{"arch": "vit", "norm": "layernorm", "head_dim": 32, "parallel_block": false, "inner_norm": false, "moe": "soft", "slots_per_expert": 2, "loss": "cross_entropy", "residual_init": "none", "nesterov": true, "weight_decay": 0.03}
Rows from block 2 of a small image classifier, named by matrix and row number. Rows with one number belong to one neuron. Each number is 200 + 20 x the weight over its row's rms, rounded and kept within 0 to 999. All counts start at 0.
After each neuron's rows are labels from the 100 images, of 14976, where the neuron reaches its highest value: "strongest on" is what is common among them; "patch colour" is the nearest of a few named colours to the mean colour under the peak. Only what is clearly more common there than usual is listed. The data: retinal OCT scans (Kermany 2017).
# fc1: MLP up (model.blocks.2.mlp.fc1.weight, 384x192), inputs 0-63
# fc2: MLP down (model.blocks.2.mlp.fc2.weight, 192x384, transposed), outputs 0-63

fc1.346,222,170,171,189,183,190,219,215,203,193,244,221,156,170,180,219,169,197,183,227,198,198,186,204,183,199,238,180,194,191,189,201,192,212,217,189,214,190,189,191,240,190,193,189,210,192,150,211,178,248,206,205,199,187,183,220,204,193,190,212,158,206,193,181
fc2.346,170,190,185,176,208,216,158,209,180,191,177,202,245,205,221,182,173,208,203,220,198,190,198,157,231,196,177,178,217,189,202,194,171,192,207,246,263,199,208,242,187,212,215,198,219,227,201,170,214,184,199,191,211,211,198,205,211,204,211,204,225,195,169,197
strongest on: finding: normal
patch colour: grey

fc1.268,204,216,187,223,229,222,196,222,200,206,207,216,202,200,211,187,211,166,202,204,183,232,225,218,179,195,192,178,195,218,199,174,185,175,178,223,202,191,222,188,173,215,191,227,214,196,201,194,229,210,217,196,206,209,199,237,209,184,231,183,200,164,231,152
fc2.268,197,221,212,196,210,196,164,198,206,205,180,176,188,205,209,215,179,180,173,193,190,207,184,162,210,191,154,187,171,196,226,195,176,222,212,187,255,235,189,171,201,191,204,216,211,191,148,207,179,202,224,205,202,168,188,190,199,188,179,180,183,196,199,228
strongest on: finding: diabetic macular edema
patch colour: grey

fc1.331,221,208,225,207,197,226,239,198,200,192,191,174,169,205,222,190,188,218,201,172,170,186,157,220,187,204,190,213,218,206,193,208,218,208,199,203,187,197,186,187,213,156,187,234,205,200,195,188,213,197,203,191,214,218,205,179,231,210,211,189,166,236,168,229
fc2.331,189,214,199,183,219,186,217,188,185,192,205,192,216,242,218,166,194,198,214,205,208,183,177,187,188,195,210,180,236,181,191,165,192,200,198,186,228,183,228,213,182,192,184,178,174,191,193,206,221,206,208,217,187,168,164,209,230,225,197,202,215,189,211,206
strongest on: finding: drusen
patch colour: grey

fc1.177,203,187,203,212,188,138,201,197,218,189,230,163,197,216,195,194,168,195,215,184,199,194,212,161,204,232,195,197,174,209,210,184,204,184,198,227,207,198,182,197,207,212,220,187,210,210,183,198,202,191,204,169,212,169,201,192,201,217,252,214,232,184,232,227
fc2.177,168,202,149,183,239,241,211,218,185,193,154,181,234,214,203,195,192,212,193,236,193,190,169,188,210,183,220,222,205,194,192,225,190,182,200,154,197,176,197,200,189,205,163,189,188,178,188,201,178,195,214,204,196,214,202,161,198,223,173,245,185,215,199,207
strongest on: finding: drusen
patch colour: grey

fc1.264,223,212,181,183,219,188,175,212,202,217,216,203,226,166,223,184,202,208,196,187,160,208,197,229,191,252,202,205,207,200,195,211,207,175,228,206,218,211,173,215,237,202,188,172,217,186,185,155,200,232,226,212,189,154,202,194,202,207,220,190,203,195,232,173
fc2.264,200,198,218,200,189,229,216,182,186,164,215,184,152,157,199,179,184,193,197,195,265,180,227,201,201,183,215,222,217,225,206,211,187,212,175,176,215,176,194,215,186,200,211,256,203,180,216,155,221,161,209,189,196,212,207,220,197,209,187,195,223,214,228,205
strongest on: finding: choroidal neovascularization
patch colour: grey

fc1.208,186,207,158,194,145,198,219,202,199,196,196,223,196,197,250,182,244,185,208,197,192,207,215,204,208,251,189,177,223,210,229,209,175,200,199,179,213,223,213,201,161,188,221,214,187,203,183,217,223,231,229,194,209,171,196,187,196,222,215,178,179,228,221,170
fc2.208,178,200,175,206,194,199,197,204,211,197,194,238,192,208,175,196,218,201,204,241,199,232,203,215,163,221,191,212,162,207,179,188,215,206,199,175,224,175,216,228,201,188,195,214,198,192,165,200,193,175,185,192,196,230,195,206,187,179,194,180,223,171,189,185
strongest on: finding: diabetic macular edema
patch colour: grey

fc1.172,171,219,195,186,212,209,181,210,190,223,196,197,220,189,216,185,202,205,179,213,206,196,166,227,189,216,165,197,201,223,194,192,196,220,190,192,226,227,229,224,212,216,200,237,215,179,207,173,201,158,183,220,209,203,177,176,233,235,213,221,220,198,213,192
fc2.172,198,244,158,204,197,185,191,238,230,199,193,214,190,208,162,197,185,208,231,183,221,197,200,180,222,213,220,203,193,209,219,182,208,198,211,198,207,189,186,194,191,194,239,184,204,251,159,208,209,225,216,202,202,190,182,226,191,220,178,180,187,212,219,207
strongest on: finding: diabetic macular edema
patch colour: grey

fc1.320,205,213,199,183,199,220,209,198,173,215,226,185,203,190,184,161,219,207,204,193,160,213,180,213,205,221,198,193,221,179,201,198,189,231,184,207,207,235,215,233,189,208,166,191,213,226,226,168,196,180,208,212,219,184,222,185,183,216,209,185,204,183,190,201
fc2.320,187,216,183,170,197,218,199,211,223,215,175,203,196,182,228,178,203,217,197,197,227,146,226,195,203,174,185,196,230,218,182,205,206,199,214,177,198,201,196,195,204,213,171,197,197,202,183,209,203,198,200,188,186,216,217,203,176,193,230,189,177,169,193,218
strongest on: finding: diabetic macular edema
patch colour: grey

fc1.243,188,173,178,173,193,203,224,198,179,210,191,202,203,219,167,178,201,179,210,207,172,202,207,206,181,215,180,216,232,215,196,211,196,198,184,205,219,210,197,183,220,215,180,189,209,205,189,194,184,208,168,192,201,158,201,184,185,231,229,207,185,215,225,200
fc2.243,196,218,238,204,182,201,152,231,219,182,196,204,231,180,233,197,187,203,162,211,199,179,146,215,206,182,166,196,170,182,220,198,178,207,215,223,191,209,191,217,205,197,186,234,192,206,195,201,218,205,184,200,194,181,225,211,178,194,186,183,194,196,196,204
strongest on: finding: diabetic macular edema
patch colour: grey

fc1.357,203,213,197,182,189,206,209,180,188,228,241,178,199,180,199,188,195,216,232,226,206,203,162,227,205,186,207,188,199,202,186,199,212,205,199,225,181,185,219,197,177,218,199,194,173,139,198,168,240,210,187,216,191,191,221,224,215,217,200,170,228,195,188,185
fc2.357,198,204,172,218,181,213,217,192,195,201,212,226,163,202,196,245,191,217,188,210,189,211,231,197,203,234,217,196,226,185,198,205,164,200,211,182,224,167,185,130,190,186,216,199,209,206,200,212,206,201,203,195,195,227,183,204,231,197,198,212,187,221,211,199
strongest on: finding: diabetic macular edema
patch colour: grey

fc1.157,206,196,222,201,192,202,207,208,154,185,222,206,225,234,182,208,222,210,198,194,184,196,201,228,281,166,204,221,200,215,183,205,229,213,183,200,211,183,210,216,217,220,191,180,189,160,211,172,203,173,198,260,217,231,156,191,207,219,191,210,177,210,213,198
fc2.157,202,204,154,180,177,223,223,198,218,195,174,232,185,191,171,244,209,189,182,223,177,191,213,232,144,204,153,223,170,161,216,196,163,201,202,172,194,196,178,180,197,199,234,220,214,246,217,192,188,214,228,218,166,172,195,202,218,215,220,210,202,203,138,224
strongest on: finding: normal
patch colour: grey

fc1.129,200,182,215,187,204,203,195,203,202,202,174,200,231,182,182,197,179,204,189,198,199,195,230,244,218,196,202,205,163,192,176,191,213,205,182,231,246,186,214,212,146,216,223,237,200,216,203,196,199,232,156,195,187,226,216,193,222,216,234,157,179,173,188,228
fc2.129,213,196,176,200,194,191,210,219,243,227,235,218,167,197,212,219,218,186,186,191,202,200,189,183,204,207,169,221,223,198,225,207,216,200,203,154,162,211,190,186,228,184,191,192,258,193,179,194,206,209,241,209,217,193,193,188,147,217,186,177,204,236,200,215
strongest on: finding: diabetic macular edema
patch colour: grey

fc1.362,164,176,204,194,192,223,181,222,174,214,213,194,196,196,212,154,190,184,185,243,219,215,216,228,196,197,198,212,216,219,203,203,170,221,211,176,187,203,219,206,217,199,217,171,163,217,163,224,208,179,214,219,222,192,220,206,208,213,209,224,157,205,188,205
fc2.362,187,240,232,195,195,193,196,221,187,236,211,180,176,229,175,193,218,226,197,177,163,193,182,178,183,226,188,185,202,187,197,200,225,215,221,207,217,169,202,172,189,179,211,192,213,207,207,164,206,189,199,215,194,168,191,197,212,207,230,209,240,193,198,188
strongest on: finding: choroidal neovascularization
patch colour: grey

fc1.288,194,178,195,198,174,225,163,175,179,206,190,208,193,204,203,209,185,189,228,206,172,189,209,215,208,204,193,182,209,215,206,212,173,196,204,230,186,215,235,201,200,171,194,179,201,227,235,189,217,208,192,231,214,191,206,181,209,199,169,205,185,203,212,237
fc2.288,208,206,196,188,203,211,207,201,191,178,238,194,207,187,190,197,206,188,177,205,198,229,206,222,221,184,209,202,168,204,211,186,191,208,193,158,200,196,188,200,186,233,196,221,198,186,191,222,186,160,224,169,174,186,211,202,193,179,216,168,164,221,216,211
strongest on: finding: drusen
patch colour: grey

fc1.238,158,177,210,232,187,220,189,202,222,234,198,201,226,194,197,192,200,216,143,216,227,199,176,215,203,222,221,160,175,195,184,177,213,209,231,199,220,191,215,261,160,208,151,200,216,162,197,210,209,213,181,210,211,177,215,212,227,177,197,190,207,188,151,191
fc2.238,195,221,209,179,217,210,195,193,151,194,218,191,161,190,224,207,212,228,191,189,152,208,179,196,204,198,183,229,200,217,203,227,151,196,216,201,174,196,226,216,244,199,178,198,212,239,180,190,189,202,190,164,196,198,210,181,166,216,228,172,198,234,208,225
strongest on: finding: diabetic macular edema
patch colour: grey

fc1.382,211,215,189,211,200,212,160,214,194,241,203,207,184,185,229,223,197,186,193,208,199,188,180,200,212,226,209,194,203,176,224,218,216,198,216,208,180,184,224,196,221,190,177,175,203,203,206,194,224,207,142,195,193,211,211,203,192,187,231,213,241,206,204,215
fc2.382,203,195,224,204,157,203,232,201,217,187,195,173,189,181,193,195,195,193,193,188,213,225,208,214,215,219,240,193,168,209,190,207,162,206,190,170,194,229,183,229,196,199,237,181,204,206,212,220,202,192,186,200,214,182,200,207,172,205,173,164,192,206,201,210
strongest on: finding: diabetic macular edema
patch colour: grey

fc1.273,205,164,194,215,174,176,164,231,173,205,173,237,224,214,205,206,188,183,201,238,198,194,189,227,163,205,221,186,168,191,170,208,189,215,204,179,211,196,201,205,182,212,196,207,165,169,230,222,188,173,206,177,162,199,172,211,194,189,192,217,167,184,212,207
fc2.273,198,188,191,178,181,219,212,226,207,219,207,176,211,215,218,176,202,201,192,197,195,215,240,233,253,234,186,230,219,190,198,206,183,218,213,179,209,196,139,208,183,232,174,207,233,198,150,172,198,187,203,206,214,210,213,186,208,185,215,224,213,206,170,165
strongest on: finding: diabetic macular edema
patch colour: grey

fc1.327,186,193,241,213,210,224,211,170,215,219,194,215,185,173,204,174,168,189,167,177,180,208,191,185,227,184,208,221,227,214,181,198,196,215,201,204,174,207,180,220,193,169,226,192,200,201,207,170,202,173,142,219,252,204,184,188,175,189,179,227,225,210,185,205
fc2.327,180,204,198,183,221,196,159,228,186,207,207,235,168,173,200,228,222,211,169,206,171,175,157,206,189,201,192,174,171,192,168,178,199,203,213,177,226,193,203,178,196,201,209,218,195,178,176,195,176,235,216,198,185,157,203,189,178,211,183,221,181,208,196,173
strongest on: finding: normal
patch colour: grey

fc1.363,221,206,153,189,205,203,215,230,180,236,191,179,230,187,186,203,187,233,191,203,239,199,192,202,197,176,152,194,200,197,220,179,207,221,225,178,187,211,227,195,225,188,238,200,196,206,241,184,176,201,216,214,207,198,186,208,194,180,189,202,175,212,204,221
fc2.363,166,204,246,147,160,190,202,195,198,202,195,202,197,146,192,209,199,195,216,209,164,179,186,197,200,181,217,188,207,191,211,192,208,198,198,247,197,215,185,199,197,194,177,210,199,214,213,189,235,218,199,213,201,195,218,209,217,216,205,207,236,234,216,178
strongest on: finding: choroidal neovascularization
patch colour: grey

fc1.144,209,208,211,210,156,225,194,207,222,160,211,202,184,188,194,169,190,188,215,185,196,208,184,202,218,216,197,201,205,207,231,194,179,165,185,229,211,224,208,172,199,205,214,189,211,201,165,175,163,161,183,199,177,202,228,159,171,170,210,206,215,196,242,159
fc2.144,181,219,225,219,162,214,180,177,174,185,164,180,235,230,189,221,210,168,179,215,194,199,187,200,190,209,172,212,181,182,207,207,195,200,219,158,195,228,211,235,209,198,170,225,182,212,189,194,204,223,199,205,194,206,194,199,197,217,208,202,180,204,214,232
strongest on: finding: diabetic macular edema
patch colour: grey

fc1.192,184,225,231,203,194,198,180,238,197,158,146,171,187,225,224,210,238,205,219,173,195,177,193,209,186,210,167,192,214,207,209,202,210,212,199,217,241,207,196,192,163,186,218,212,214,195,226,204,186,183,199,201,176,198,211,211,226,172,191,147,185,215,208,209
fc2.192,199,201,200,222,210,178,201,200,197,186,202,240,179,211,208,208,220,176,186,205,206,217,225,196,204,186,177,228,211,212,204,246,189,176,191,175,189,179,201,182,171,187,193,201,179,224,203,177,207,224,188,201,183,214,191,175,175,185,188,199,204,171,137,212
strongest on: finding: diabetic macular edema
patch colour: grey

fc1.298,204,173,237,177,195,183,213,215,206,220,237,190,240,191,218,210,221,217,219,184,210,204,203,208,170,189,215,183,188,211,204,185,199,198,236,208,210,213,179,239,152,200,208,205,228,229,203,202,178,204,231,201,208,208,206,200,228,204,204,211,188,201,179,232
fc2.298,217,212,202,213,214,204,200,177,197,195,179,205,221,205,201,219,187,209,207,185,169,208,161,203,224,227,164,219,200,166,227,225,194,227,218,191,189,201,222,197,216,207,181,189,164,163,198,217,219,205,189,210,215,201,194,228,154,202,208,176,189,191,224,189
strongest on: finding: choroidal neovascularization; finding: drusen
patch colour: grey

fc1.170,209,187,215,163,184,224,218,201,227,199,227,203,212,221,199,172,211,153,187,210,183,198,183,214,230,222,215,166,209,202,202,193,201,214,219,186,244,208,180,184,189,192,198,197,199,215,212,178,228,202,197,195,188,209,176,208,210,177,244,193,187,181,205,164
fc2.170,215,194,192,197,187,217,201,187,188,243,191,225,175,205,178,186,217,211,196,221,197,234,191,169,201,235,196,162,192,205,169,170,210,224,171,216,240,225,165,169,206,222,213,193,184,180,187,215,201,201,213,222,186,212,187,183,198,174,198,212,221,200,198,199
strongest on: finding: diabetic macular edema
patch colour: grey

fc1.266,219,179,224,192,195,243,175,199,190,170,201,195,187,207,223,229,213,233,211,201,199,228,194,234,188,200,211,180,241,182,211,210,176,205,171,191,200,203,198,228,164,186,201,200,205,170,164,210,209,191,191,205,232,174,220,202,250,197,189,194,209,202,172,227
fc2.266,156,202,177,211,189,166,203,196,225,257,188,203,225,217,185,166,199,147,165,173,236,195,238,175,228,161,173,197,185,196,216,174,181,209,189,207,196,188,200,206,225,192,240,191,202,221,208,198,205,223,221,221,154,232,179,167,174,181,224,210,201,204,234,211
strongest on: finding: drusen
patch colour: grey

fc1.352,202,201,217,179,202,181,181,200,169,234,199,198,181,214,197,181,209,219,173,222,244,210,185,206,178,211,226,200,207,189,249,192,190,202,180,193,192,211,199,199,229,169,207,209,182,222,205,177,167,182,203,183,199,195,174,223,184,201,210,180,186,185,226,217
fc2.352,192,212,203,185,222,214,203,173,192,164,205,177,206,227,211,231,185,190,229,212,197,196,222,194,205,162,184,202,207,190,217,184,242,192,221,210,214,183,182,236,203,197,187,184,192,168,174,207,193,214,163,215,222,225,191,221,243,229,212,208,184,200,205,188
strongest on: finding: drusen
patch colour: grey

fc1.247,196,196,192,214,180,197,214,210,193,195,181,209,223,210,248,217,222,160,217,222,178,187,174,231,229,191,222,208,210,205,230,198,179,208,210,176,219,187,229,174,221,215,214,217,152,208,183,235,189,220,180,216,186,165,203,186,201,176,207,195,199,199,206,206
fc2.247,157,214,222,207,172,224,191,178,210,198,235,195,202,247,211,204,193,214,173,212,171,200,203,209,174,212,195,237,223,190,187,161,212,215,194,198,189,202,179,185,225,200,238,247,213,198,241,185,191,203,178,218,207,187,219,214,184,202,170,188,217,221,206,205
strongest on: finding: choroidal neovascularization
patch colour: grey

fc1.364,232,212,203,176,204,188,170,188,211,198,202,185,196,199,195,203,140,222,217,186,231,214,235,192,204,223,213,188,166,208,207,196,230,180,193,211,224,215,181,211,197,194,213,209,223,205,165,193,171,197,197,173,197,188,211,205,198,192,237,189,247,174,240,189
fc2.364,147,219,212,211,248,195,181,177,181,200,191,194,171,197,216,205,258,221,212,228,169,193,170,206,203,206,191,217,222,214,189,211,201,199,196,186,189,197,202,184,208,175,186,195,192,187,209,203,215,206,234,209,222,198,211,182,213,223,172,230,192,236,160,224
strongest on: finding: drusen
patch colour: grey

fc1.148,202,198,220,172,201,176,196,196,162,205,195,174,184,210,199,202,219,191,201,174,211,221,207,219,188,192,207,238,180,207,208,218,213,230,193,205,177,157,189,194,230,192,176,224,170,209,193,189,146,216,236,234,200,175,176,182,202,202,217,215,176,215,241,163
fc2.148,166,195,185,214,223,229,193,209,205,221,204,182,192,186,216,166,171,219,196,209,192,188,208,199,210,180,204,186,216,209,195,185,176,211,211,194,197,211,229,200,177,184,193,177,143,202,236,202,226,200,207,162,183,220,182,172,239,185,220,216,204,213,186,213
strongest on: finding: drusen
patch colour: grey

fc1.240,198,175,225,180,217,232,182,213,195,180,238,192,171,194,184,189,183,192,188,189,192,204,233,195,233,225,222,161,200,191,173,178,203,164,199,201,180,200,222,206,144,210,206,207,173,180,199,190,213,230,209,190,200,201,196,204,206,210,205,206,218,240,224,185
fc2.240,170,231,165,235,182,195,194,172,200,194,131,228,188,203,180,207,200,214,199,192,217,217,180,225,205,239,229,214,215,234,191,228,187,190,187,196,200,231,175,198,204,176,204,170,194,227,221,209,175,165,199,193,225,216,215,174,183,200,206,193,181,205,211,205
strongest on: finding: diabetic macular edema
patch colour: grey

fc1.311,177,185,228,204,208,196,160,223,196,208,187,223,259,173,198,184,180,247,176,215,216,204,230,224,226,187,210,215,212,189,180,201,198,227,219,203,202,199,188,255,207,199,206,197,175,147,209,204,210,173,205,206,208,242,198,230,171,169,200,226,202,177,181,203
fc2.311,205,173,201,172,204,183,205,197,213,213,239,181,178,208,195,198,229,184,200,181,191,201,231,225,186,198,188,208,192,201,227,214,184,222,201,184,224,183,175,213,208,196,187,208,229,241,174,214,197,207,197,178,168,174,207,215,204,208,149,165,202,215,207,205
strongest on: finding: choroidal neovascularization
patch colour: grey

fc1.189,210,184,201,209,207,197,203,193,216,162,202,195,191,204,227,217,225,209,201,239,198,189,230,204,221,206,206,183,197,161,169,219,216,164,224,191,198,207,238,212,158,234,235,207,209,169,223,209,187,171,183,204,185,196,207,184,204,235,220,212,201,177,206,208
fc2.189,217,201,174,191,200,184,215,176,220,209,200,184,183,232,203,216,223,204,178,194,196,218,190,213,218,204,228,255,203,206,209,177,195,210,188,191,210,167,231,234,250,197,201,205,213,193,189,184,218,181,173,191,173,184,172,207,186,202,197,185,135,213,170,221
strongest on: finding: diabetic macular edema
patch colour: grey

fc1.287,198,193,200,176,154,237,204,167,178,186,223,194,195,201,218,154,192,223,205,186,194,233,211,203,221,215,184,207,195,197,205,218,184,179,180,233,204,219,215,238,210,131,207,196,188,199,192,202,234,163,212,197,206,228,227,174,200,207,176,203,178,177,209,189
fc2.287,212,190,175,214,189,205,221,203,223,231,204,218,177,219,200,262,236,203,181,208,217,167,213,212,194,239,182,199,226,195,214,170,207,188,212,168,203,206,191,207,170,206,198,175,214,208,193,227,177,219,170,187,199,197,220,204,174,216,234,178,234,245,187,218
strongest on: finding: diabetic macular edema
patch colour: grey

fc1.326,190,216,247,211,177,186,179,187,217,202,193,206,233,202,196,198,220,218,200,194,194,200,213,215,224,174,179,195,209,239,193,215,161,213,209,200,223,180,182,203,206,188,202,215,192,197,191,192,211,221,153,201,206,172,189,169,208,168,210,223,229,207,201,149
fc2.326,196,237,188,225,213,219,214,186,198,193,191,214,204,205,196,205,185,162,195,199,186,202,190,178,190,193,190,186,239,180,180,209,189,183,231,207,185,223,202,156,204,220,198,208,170,187,197,230,202,224,212,201,179,216,169,195,199,191,191,195,223,164,198,195
strongest on: finding: normal
patch colour: grey

fc1.303,217,231,218,168,207,197,204,197,201,195,193,168,221,185,195,159,187,193,188,209,196,224,183,200,200,195,202,197,205,174,155,145,201,210,211,164,241,195,198,193,207,209,180,221,193,186,194,165,205,218,203,202,234,213,201,202,227,188,240,226,180,199,194,253
fc2.303,220,180,185,195,184,224,196,214,195,202,146,199,187,210,179,192,207,184,203,221,213,203,186,212,171,193,209,163,230,190,210,191,208,198,219,231,179,165,207,198,199,159,227,199,195,184,190,213,195,208,231,204,191,198,193,200,183,211,191,232,188,192,213,198
strongest on: finding: drusen
patch colour: grey

fc1.113,177,237,192,171,218,239,192,166,219,207,197,242,212,196,199,191,199,177,233,179,211,217,228,178,214,205,172,185,197,219,195,209,180,207,195,233,221,151,217,200,193,162,198,192,189,215,194,195,209,217,201,211,186,219,187,193,203,203,200,259,204,204,204,189
fc2.113,199,152,225,238,198,199,234,186,184,165,225,173,202,194,179,153,184,235,171,224,192,198,171,190,221,217,234,201,204,195,219,188,250,202,214,245,193,205,207,193,172,235,215,171,194,181,235,206,186,210,199,214,185,216,220,209,204,237,198,209,169,180,200,191
strongest on: finding: normal
patch colour: grey

fc1.109,197,183,198,211,199,196,161,178,185,223,234,232,194,211,195,208,199,210,200,216,198,227,230,211,192,214,166,177,184,225,170,210,193,184,222,199,189,197,235,206,187,219,202,164,211,187,224,215,194,203,218,204,195,195,203,189,233,200,192,198,192,176,179,205
fc2.109,238,217,218,191,194,238,190,221,225,163,177,166,176,215,212,231,213,195,205,198,196,200,187,209,239,222,228,209,210,228,210,171,190,197,213,206,217,201,192,189,203,175,194,205,171,195,159,179,203,199,166,193,225,230,214,209,178,219,202,172,240,220,184,214
strongest on: finding: diabetic macular edema
patch colour: grey

fc1.316,175,162,212,186,167,208,248,215,169,180,225,211,203,206,170,157,231,170,191,186,225,213,187,171,199,209,222,209,204,194,168,240,200,223,207,188,193,175,186,203,216,188,188,193,185,173,183,165,187,200,202,188,194,163,216,202,199,223,167,218,168,194,235,204
fc2.316,240,194,194,193,194,197,192,211,199,198,179,166,221,183,187,193,189,194,230,215,231,204,208,205,183,228,197,225,167,193,249,201,215,219,168,200,226,214,191,224,223,209,237,225,213,222,223,195,165,214,230,210,182,224,196,200,179,181,236,209,202,177,201,211
strongest on: finding: normal
patch colour: grey

fc1.134,192,196,209,190,196,230,191,189,165,193,222,146,215,194,219,217,184,223,180,183,214,200,202,184,195,174,201,188,188,183,152,220,200,193,206,207,183,235,190,208,210,190,202,218,212,177,203,192,183,210,193,195,210,140,192,213,196,165,236,191,209,184,184,195
fc2.134,201,223,206,227,246,211,172,158,221,168,212,199,194,177,223,170,160,209,215,195,213,192,209,225,183,214,192,204,225,188,226,178,225,230,203,199,214,192,158,214,215,168,160,208,170,198,221,224,178,204,201,192,213,179,190,242,190,211,215,192,177,186,250,195
strongest on: finding: choroidal neovascularization
patch colour: grey