A small image classifier, trained from scratch: 4.34M parameters.
Rows from block 4, named by matrix and row number. Rows with one number belong to one neuron. Each number is 128 + 24 x the weight over its row's rms, rounded and kept within 0 to 255. All counts start at 0. Numbers have three digits each. After the name is the row's rms in percent of the matrix's.
# fc1: MLP up (model.blocks.4.mlp.fc1.weight, 384x192), inputs 0-191
# fc2: MLP down (model.blocks.4.mlp.fc2.weight, 192x384, transposed), outputs 0-191
fc1.104 104:157122163129159164149126115124156141146095135116103168128133126120144134140103118154134156159170109148094173113165126098147123118130159118111147085069141144143158142120191086107137093118127127080093150117156125135132104095083117072101122141138163120164169130150118144151103061156146139165133169167094101144141115115122108122145116133097105127114132134130139122111108108132130103103114142112113112129106129119146124131159114161107109119142147129131131084132145124072149125093119157126134119130094126102123117092159142136179141109124145178148156133158190128128128105166100092124
fc2.104 101:165187090109139146118140123125118142149108034110136150160124133123095120117133136097117160166112155136122146130137129114140132113110118146121115118148093152126133108128120101194108108091110094130112120128118134156122160121150099107154130103119115191105159142186114118148145166126123136091082135143142139131097158156147146188119133142078126121109134115128163138112121122089129126130138125128116150106150146121117131198162110112110118080087128156126126159135117095092140109138131100117131119165183125142135083127139167089112131154125152124098160090149123151117125134143120089120
fc1.105 084:128101141130165150105149129097165127116097140159145172127138129089123122153132130140094095104122116129119103132112107208131139132139144122136131068133148134148107092113110152160073113128115147083114111131115136080121140132107135171139109168153142104141144119105157122105126156134159145080126138150179101121110146132107147186156134109130145141164127075137108148083137085124142121135114126147117148144100138122144133108135177169132122118120086118169130107131064129094093120133108089124108111135104127070148136115134138129136105186109137123142162141149166151110119130113092121096
fc2.105 082:118111186138136139124106131104134147158111080126132150115139086104115143139131138141138155112151123142115117146057095154142109139118156124099133130110149144124138120142075031090126106143119151101121136134105125129164132111146139127165122109144139065133136111102130135127129165123125132108152148159096125151060142132137154179160125158117149148105133130133116134125145126143124141054132155150127105074126100123088140115137138114211133196124134099131140183147146134127123107167133117137128099145138123127158120130104134150118138127134117119125117125131136144131131146121126063121
fc1.106 076:127122157128116189119135092114138101139097100137077084145157135124118105155118099077162136132146098122131186162094154121129111174106138067065130146126101129142153112142163180130168149150133130107110112116107101102144176109125133151120137118158088119144136153098130137120150135124123115150146087125133145179135119144161143132103125138142110116109130141168130137117132123134130156145122127141136110125106104130136128107092157120105123143138133142130128127118117103115121134137159102091118150107076111151172120023139129092124081140147137110149127091162106163126152137115154122147
fc2.106 089:158131148119127126150128122120147167149126096140151138086141155139133167125138121159103114103134130126130095120088157081102110138134108129132111075134151107124142157158161125129120135186114147176136149152132126084122105137116124140118131125118127084098150121153116108088081065124124133133123139105117091107094208112119159124182121118101168100105125130147104119152117128134114125112124117103133135129098129128190124116172140124175126163146156112164124107086132130112121116104100139128127126119105101108124154125126151132084128153137109129203165139153156160140059120114117152122
fc1.107 146:149109142120151096154110143128156117126129148153117133146131154161136122113134126179119122230134126139108128143185122139122135121137111116155119119129104139139140082115152049139150126132159097153093095114123122079168133134090081130120124172117149128120124109128111093113077129148140131140179108095170103140162112143126111150159140088096158138139149113123080112135137112150125169129154110110129152124115103122133148107159133140124118129164110126123149142094124126140128121091114181118149121103129134152116105147145092141106148169090096140150114169113124062113154133117152105119
fc2.107 099:175136163135094081119118124122123165156116137121128117175103145133166133143126138120140145118155117142130118127185111161131125170125102122149124148144058149127114103120134083160121118068135116154116106129154135082114136091119102121123129106118107110137106114168115137122126163112155123123121147119111089140148103130161148144076128148065117147165144131146126142141119131104143133129129130105127140100146137126075124140103110120191131052127147140153149157156121114120130130127128188123127154136103120195139120175147087125115128144130110120124072098112121150131117142153128065141
fc1.108 083:112138103136174083063158129093105149146137128129135094168133113139120168119133120132066147155133126132146110127153072172121126127130146085154131143149157128125161100130115147125098142173139088136122181147145116122077130098148148104189137114152143119155145135134120132119156113135103117145121136136208111166137139116111126150101126117106135148116124114146158115157132119137188129099113120123111124129113147116065116088128122122136150159140148103138144113156072099102155150113118135136125136129088097094152143122069130144106128133097171117115138159119165095118135119126101134127
fc2.108 090:096101162118207046123121121127108175146171152147133160174118102141098130150129106116116131198173168135124161141104153165144115147128111109127131181110121124127092125116150122078118121106120139212141122108130131148145135132129114124138125163113123120141131107154125117133138065119090127135065136146147130129097103144129097114184128149096138156098133113128104128119150117124114118130127125124126119151132126122109131110129138123120133121170108140102117147111131138111125129116125123127145123122060161067130137160081143114132149100137158122129147074105145131125108135145116138129
fc1.109 243:119095118125090122126103140116115131189098137126151090121121097101121080094143125089148110119095085116118120133149093128113136183111186126160113094097155132122163147147153126157131113116102136145131152126165136108126082117100107151109132198138110101119119139105133124102114153135112139146126140126131137121098125134098110142067141170127145125131124127136164133145076161119156134132142165134132153141105113128117115162123128126138140158197171123117116136176127138140110148144131141126145118128138148156062138096142105142093136131127161124108154101100134158144205123090170122113
fc2.109 162:094123173133108144141131128122132098225148149110129097099134126114156086121138115151116115121150103128139110126120144141112139132136100121140141128118109124131152152110135130168138136152149113130130050115159124116121144122136127133132129207121144108138118123137128038126153151125099142146116138140119128126080151146141133144140119124105126124106119136116111135106147127145115103152159120124138120059152144132124125150110144145143126125191085112125152081095126123125139149113126174140124141110118134187100157125133175147059103110144083153102117067149125092136164125113122121139
fc1.110 089:146125159143124133132102195139156113139120103158131107106130126121096113174144118084106118116149168126114133104114106136133129141155143129046124148156125125133132103132115108117071091107173159183122118160109132114113125126116098141124129126143103123154152122079149148173123120111128113105126134126116124120174143136171120075162115155110098139154128155095151137124121106132117154186173111140115105111101108136098108117127079158102141127112141096140125104122089137187158139131134116141136124168121109098136127112119141094107140078195130120112103112077144128133174135129140155119
fc2.110 086:195175048122133151117131109138125107116136187116124141107114120128125193119149120135144102077148150119133125122132137133130135210130118113155131179135139126127179152119142128083130136152124087119129132134096134082131135132060107150141136147132132094124115113116132117139147158129121102124102129137126154124137160121123073128135128141168137121132141142134148134114140113123111124125124122122130117115133125134103124106147136140095130113103104153101143174108132124118141132109119094125120116103085131105130195079147130099213118166143112119119088112134143115136201132131118150138
fc1.111 086:084091158158143089115147159104152126121101100137153074154145134137126112090142104126124169146126165150123123097150126111117126163132137155105127183157121125132106116117111146135134180127131150135135125122099107134123093110158145089138124137113105134122130113129115113125124160137155113140134114097132130136158130142149096169121133101130107143212104106166148109153151151140151063163139116143129151092151184118062124138160100166139158104096140111111136105124103104110122150116122169155113134121110138108168138120139067117099118184100110154144147121120160099107130100143090122125
fc2.111 086:149160100146061085140121135135128175155113127169104103156142132207115092115137138093151128129156090133113150145138137077132125138106132118129107142131098106134161142121125146175111152073138131153123116143088124119145113140082128148108117130157127098149150108134125093117157143130141115111161121131132121143181112131135134079083122138203120085165137135144131122135134113132120127110114145127137103127115116125113130114191106107126128136147100100135136165107133140141140129117123108122122119134142145102135077137085053127175153145112181096114161099141113135128120141101137170128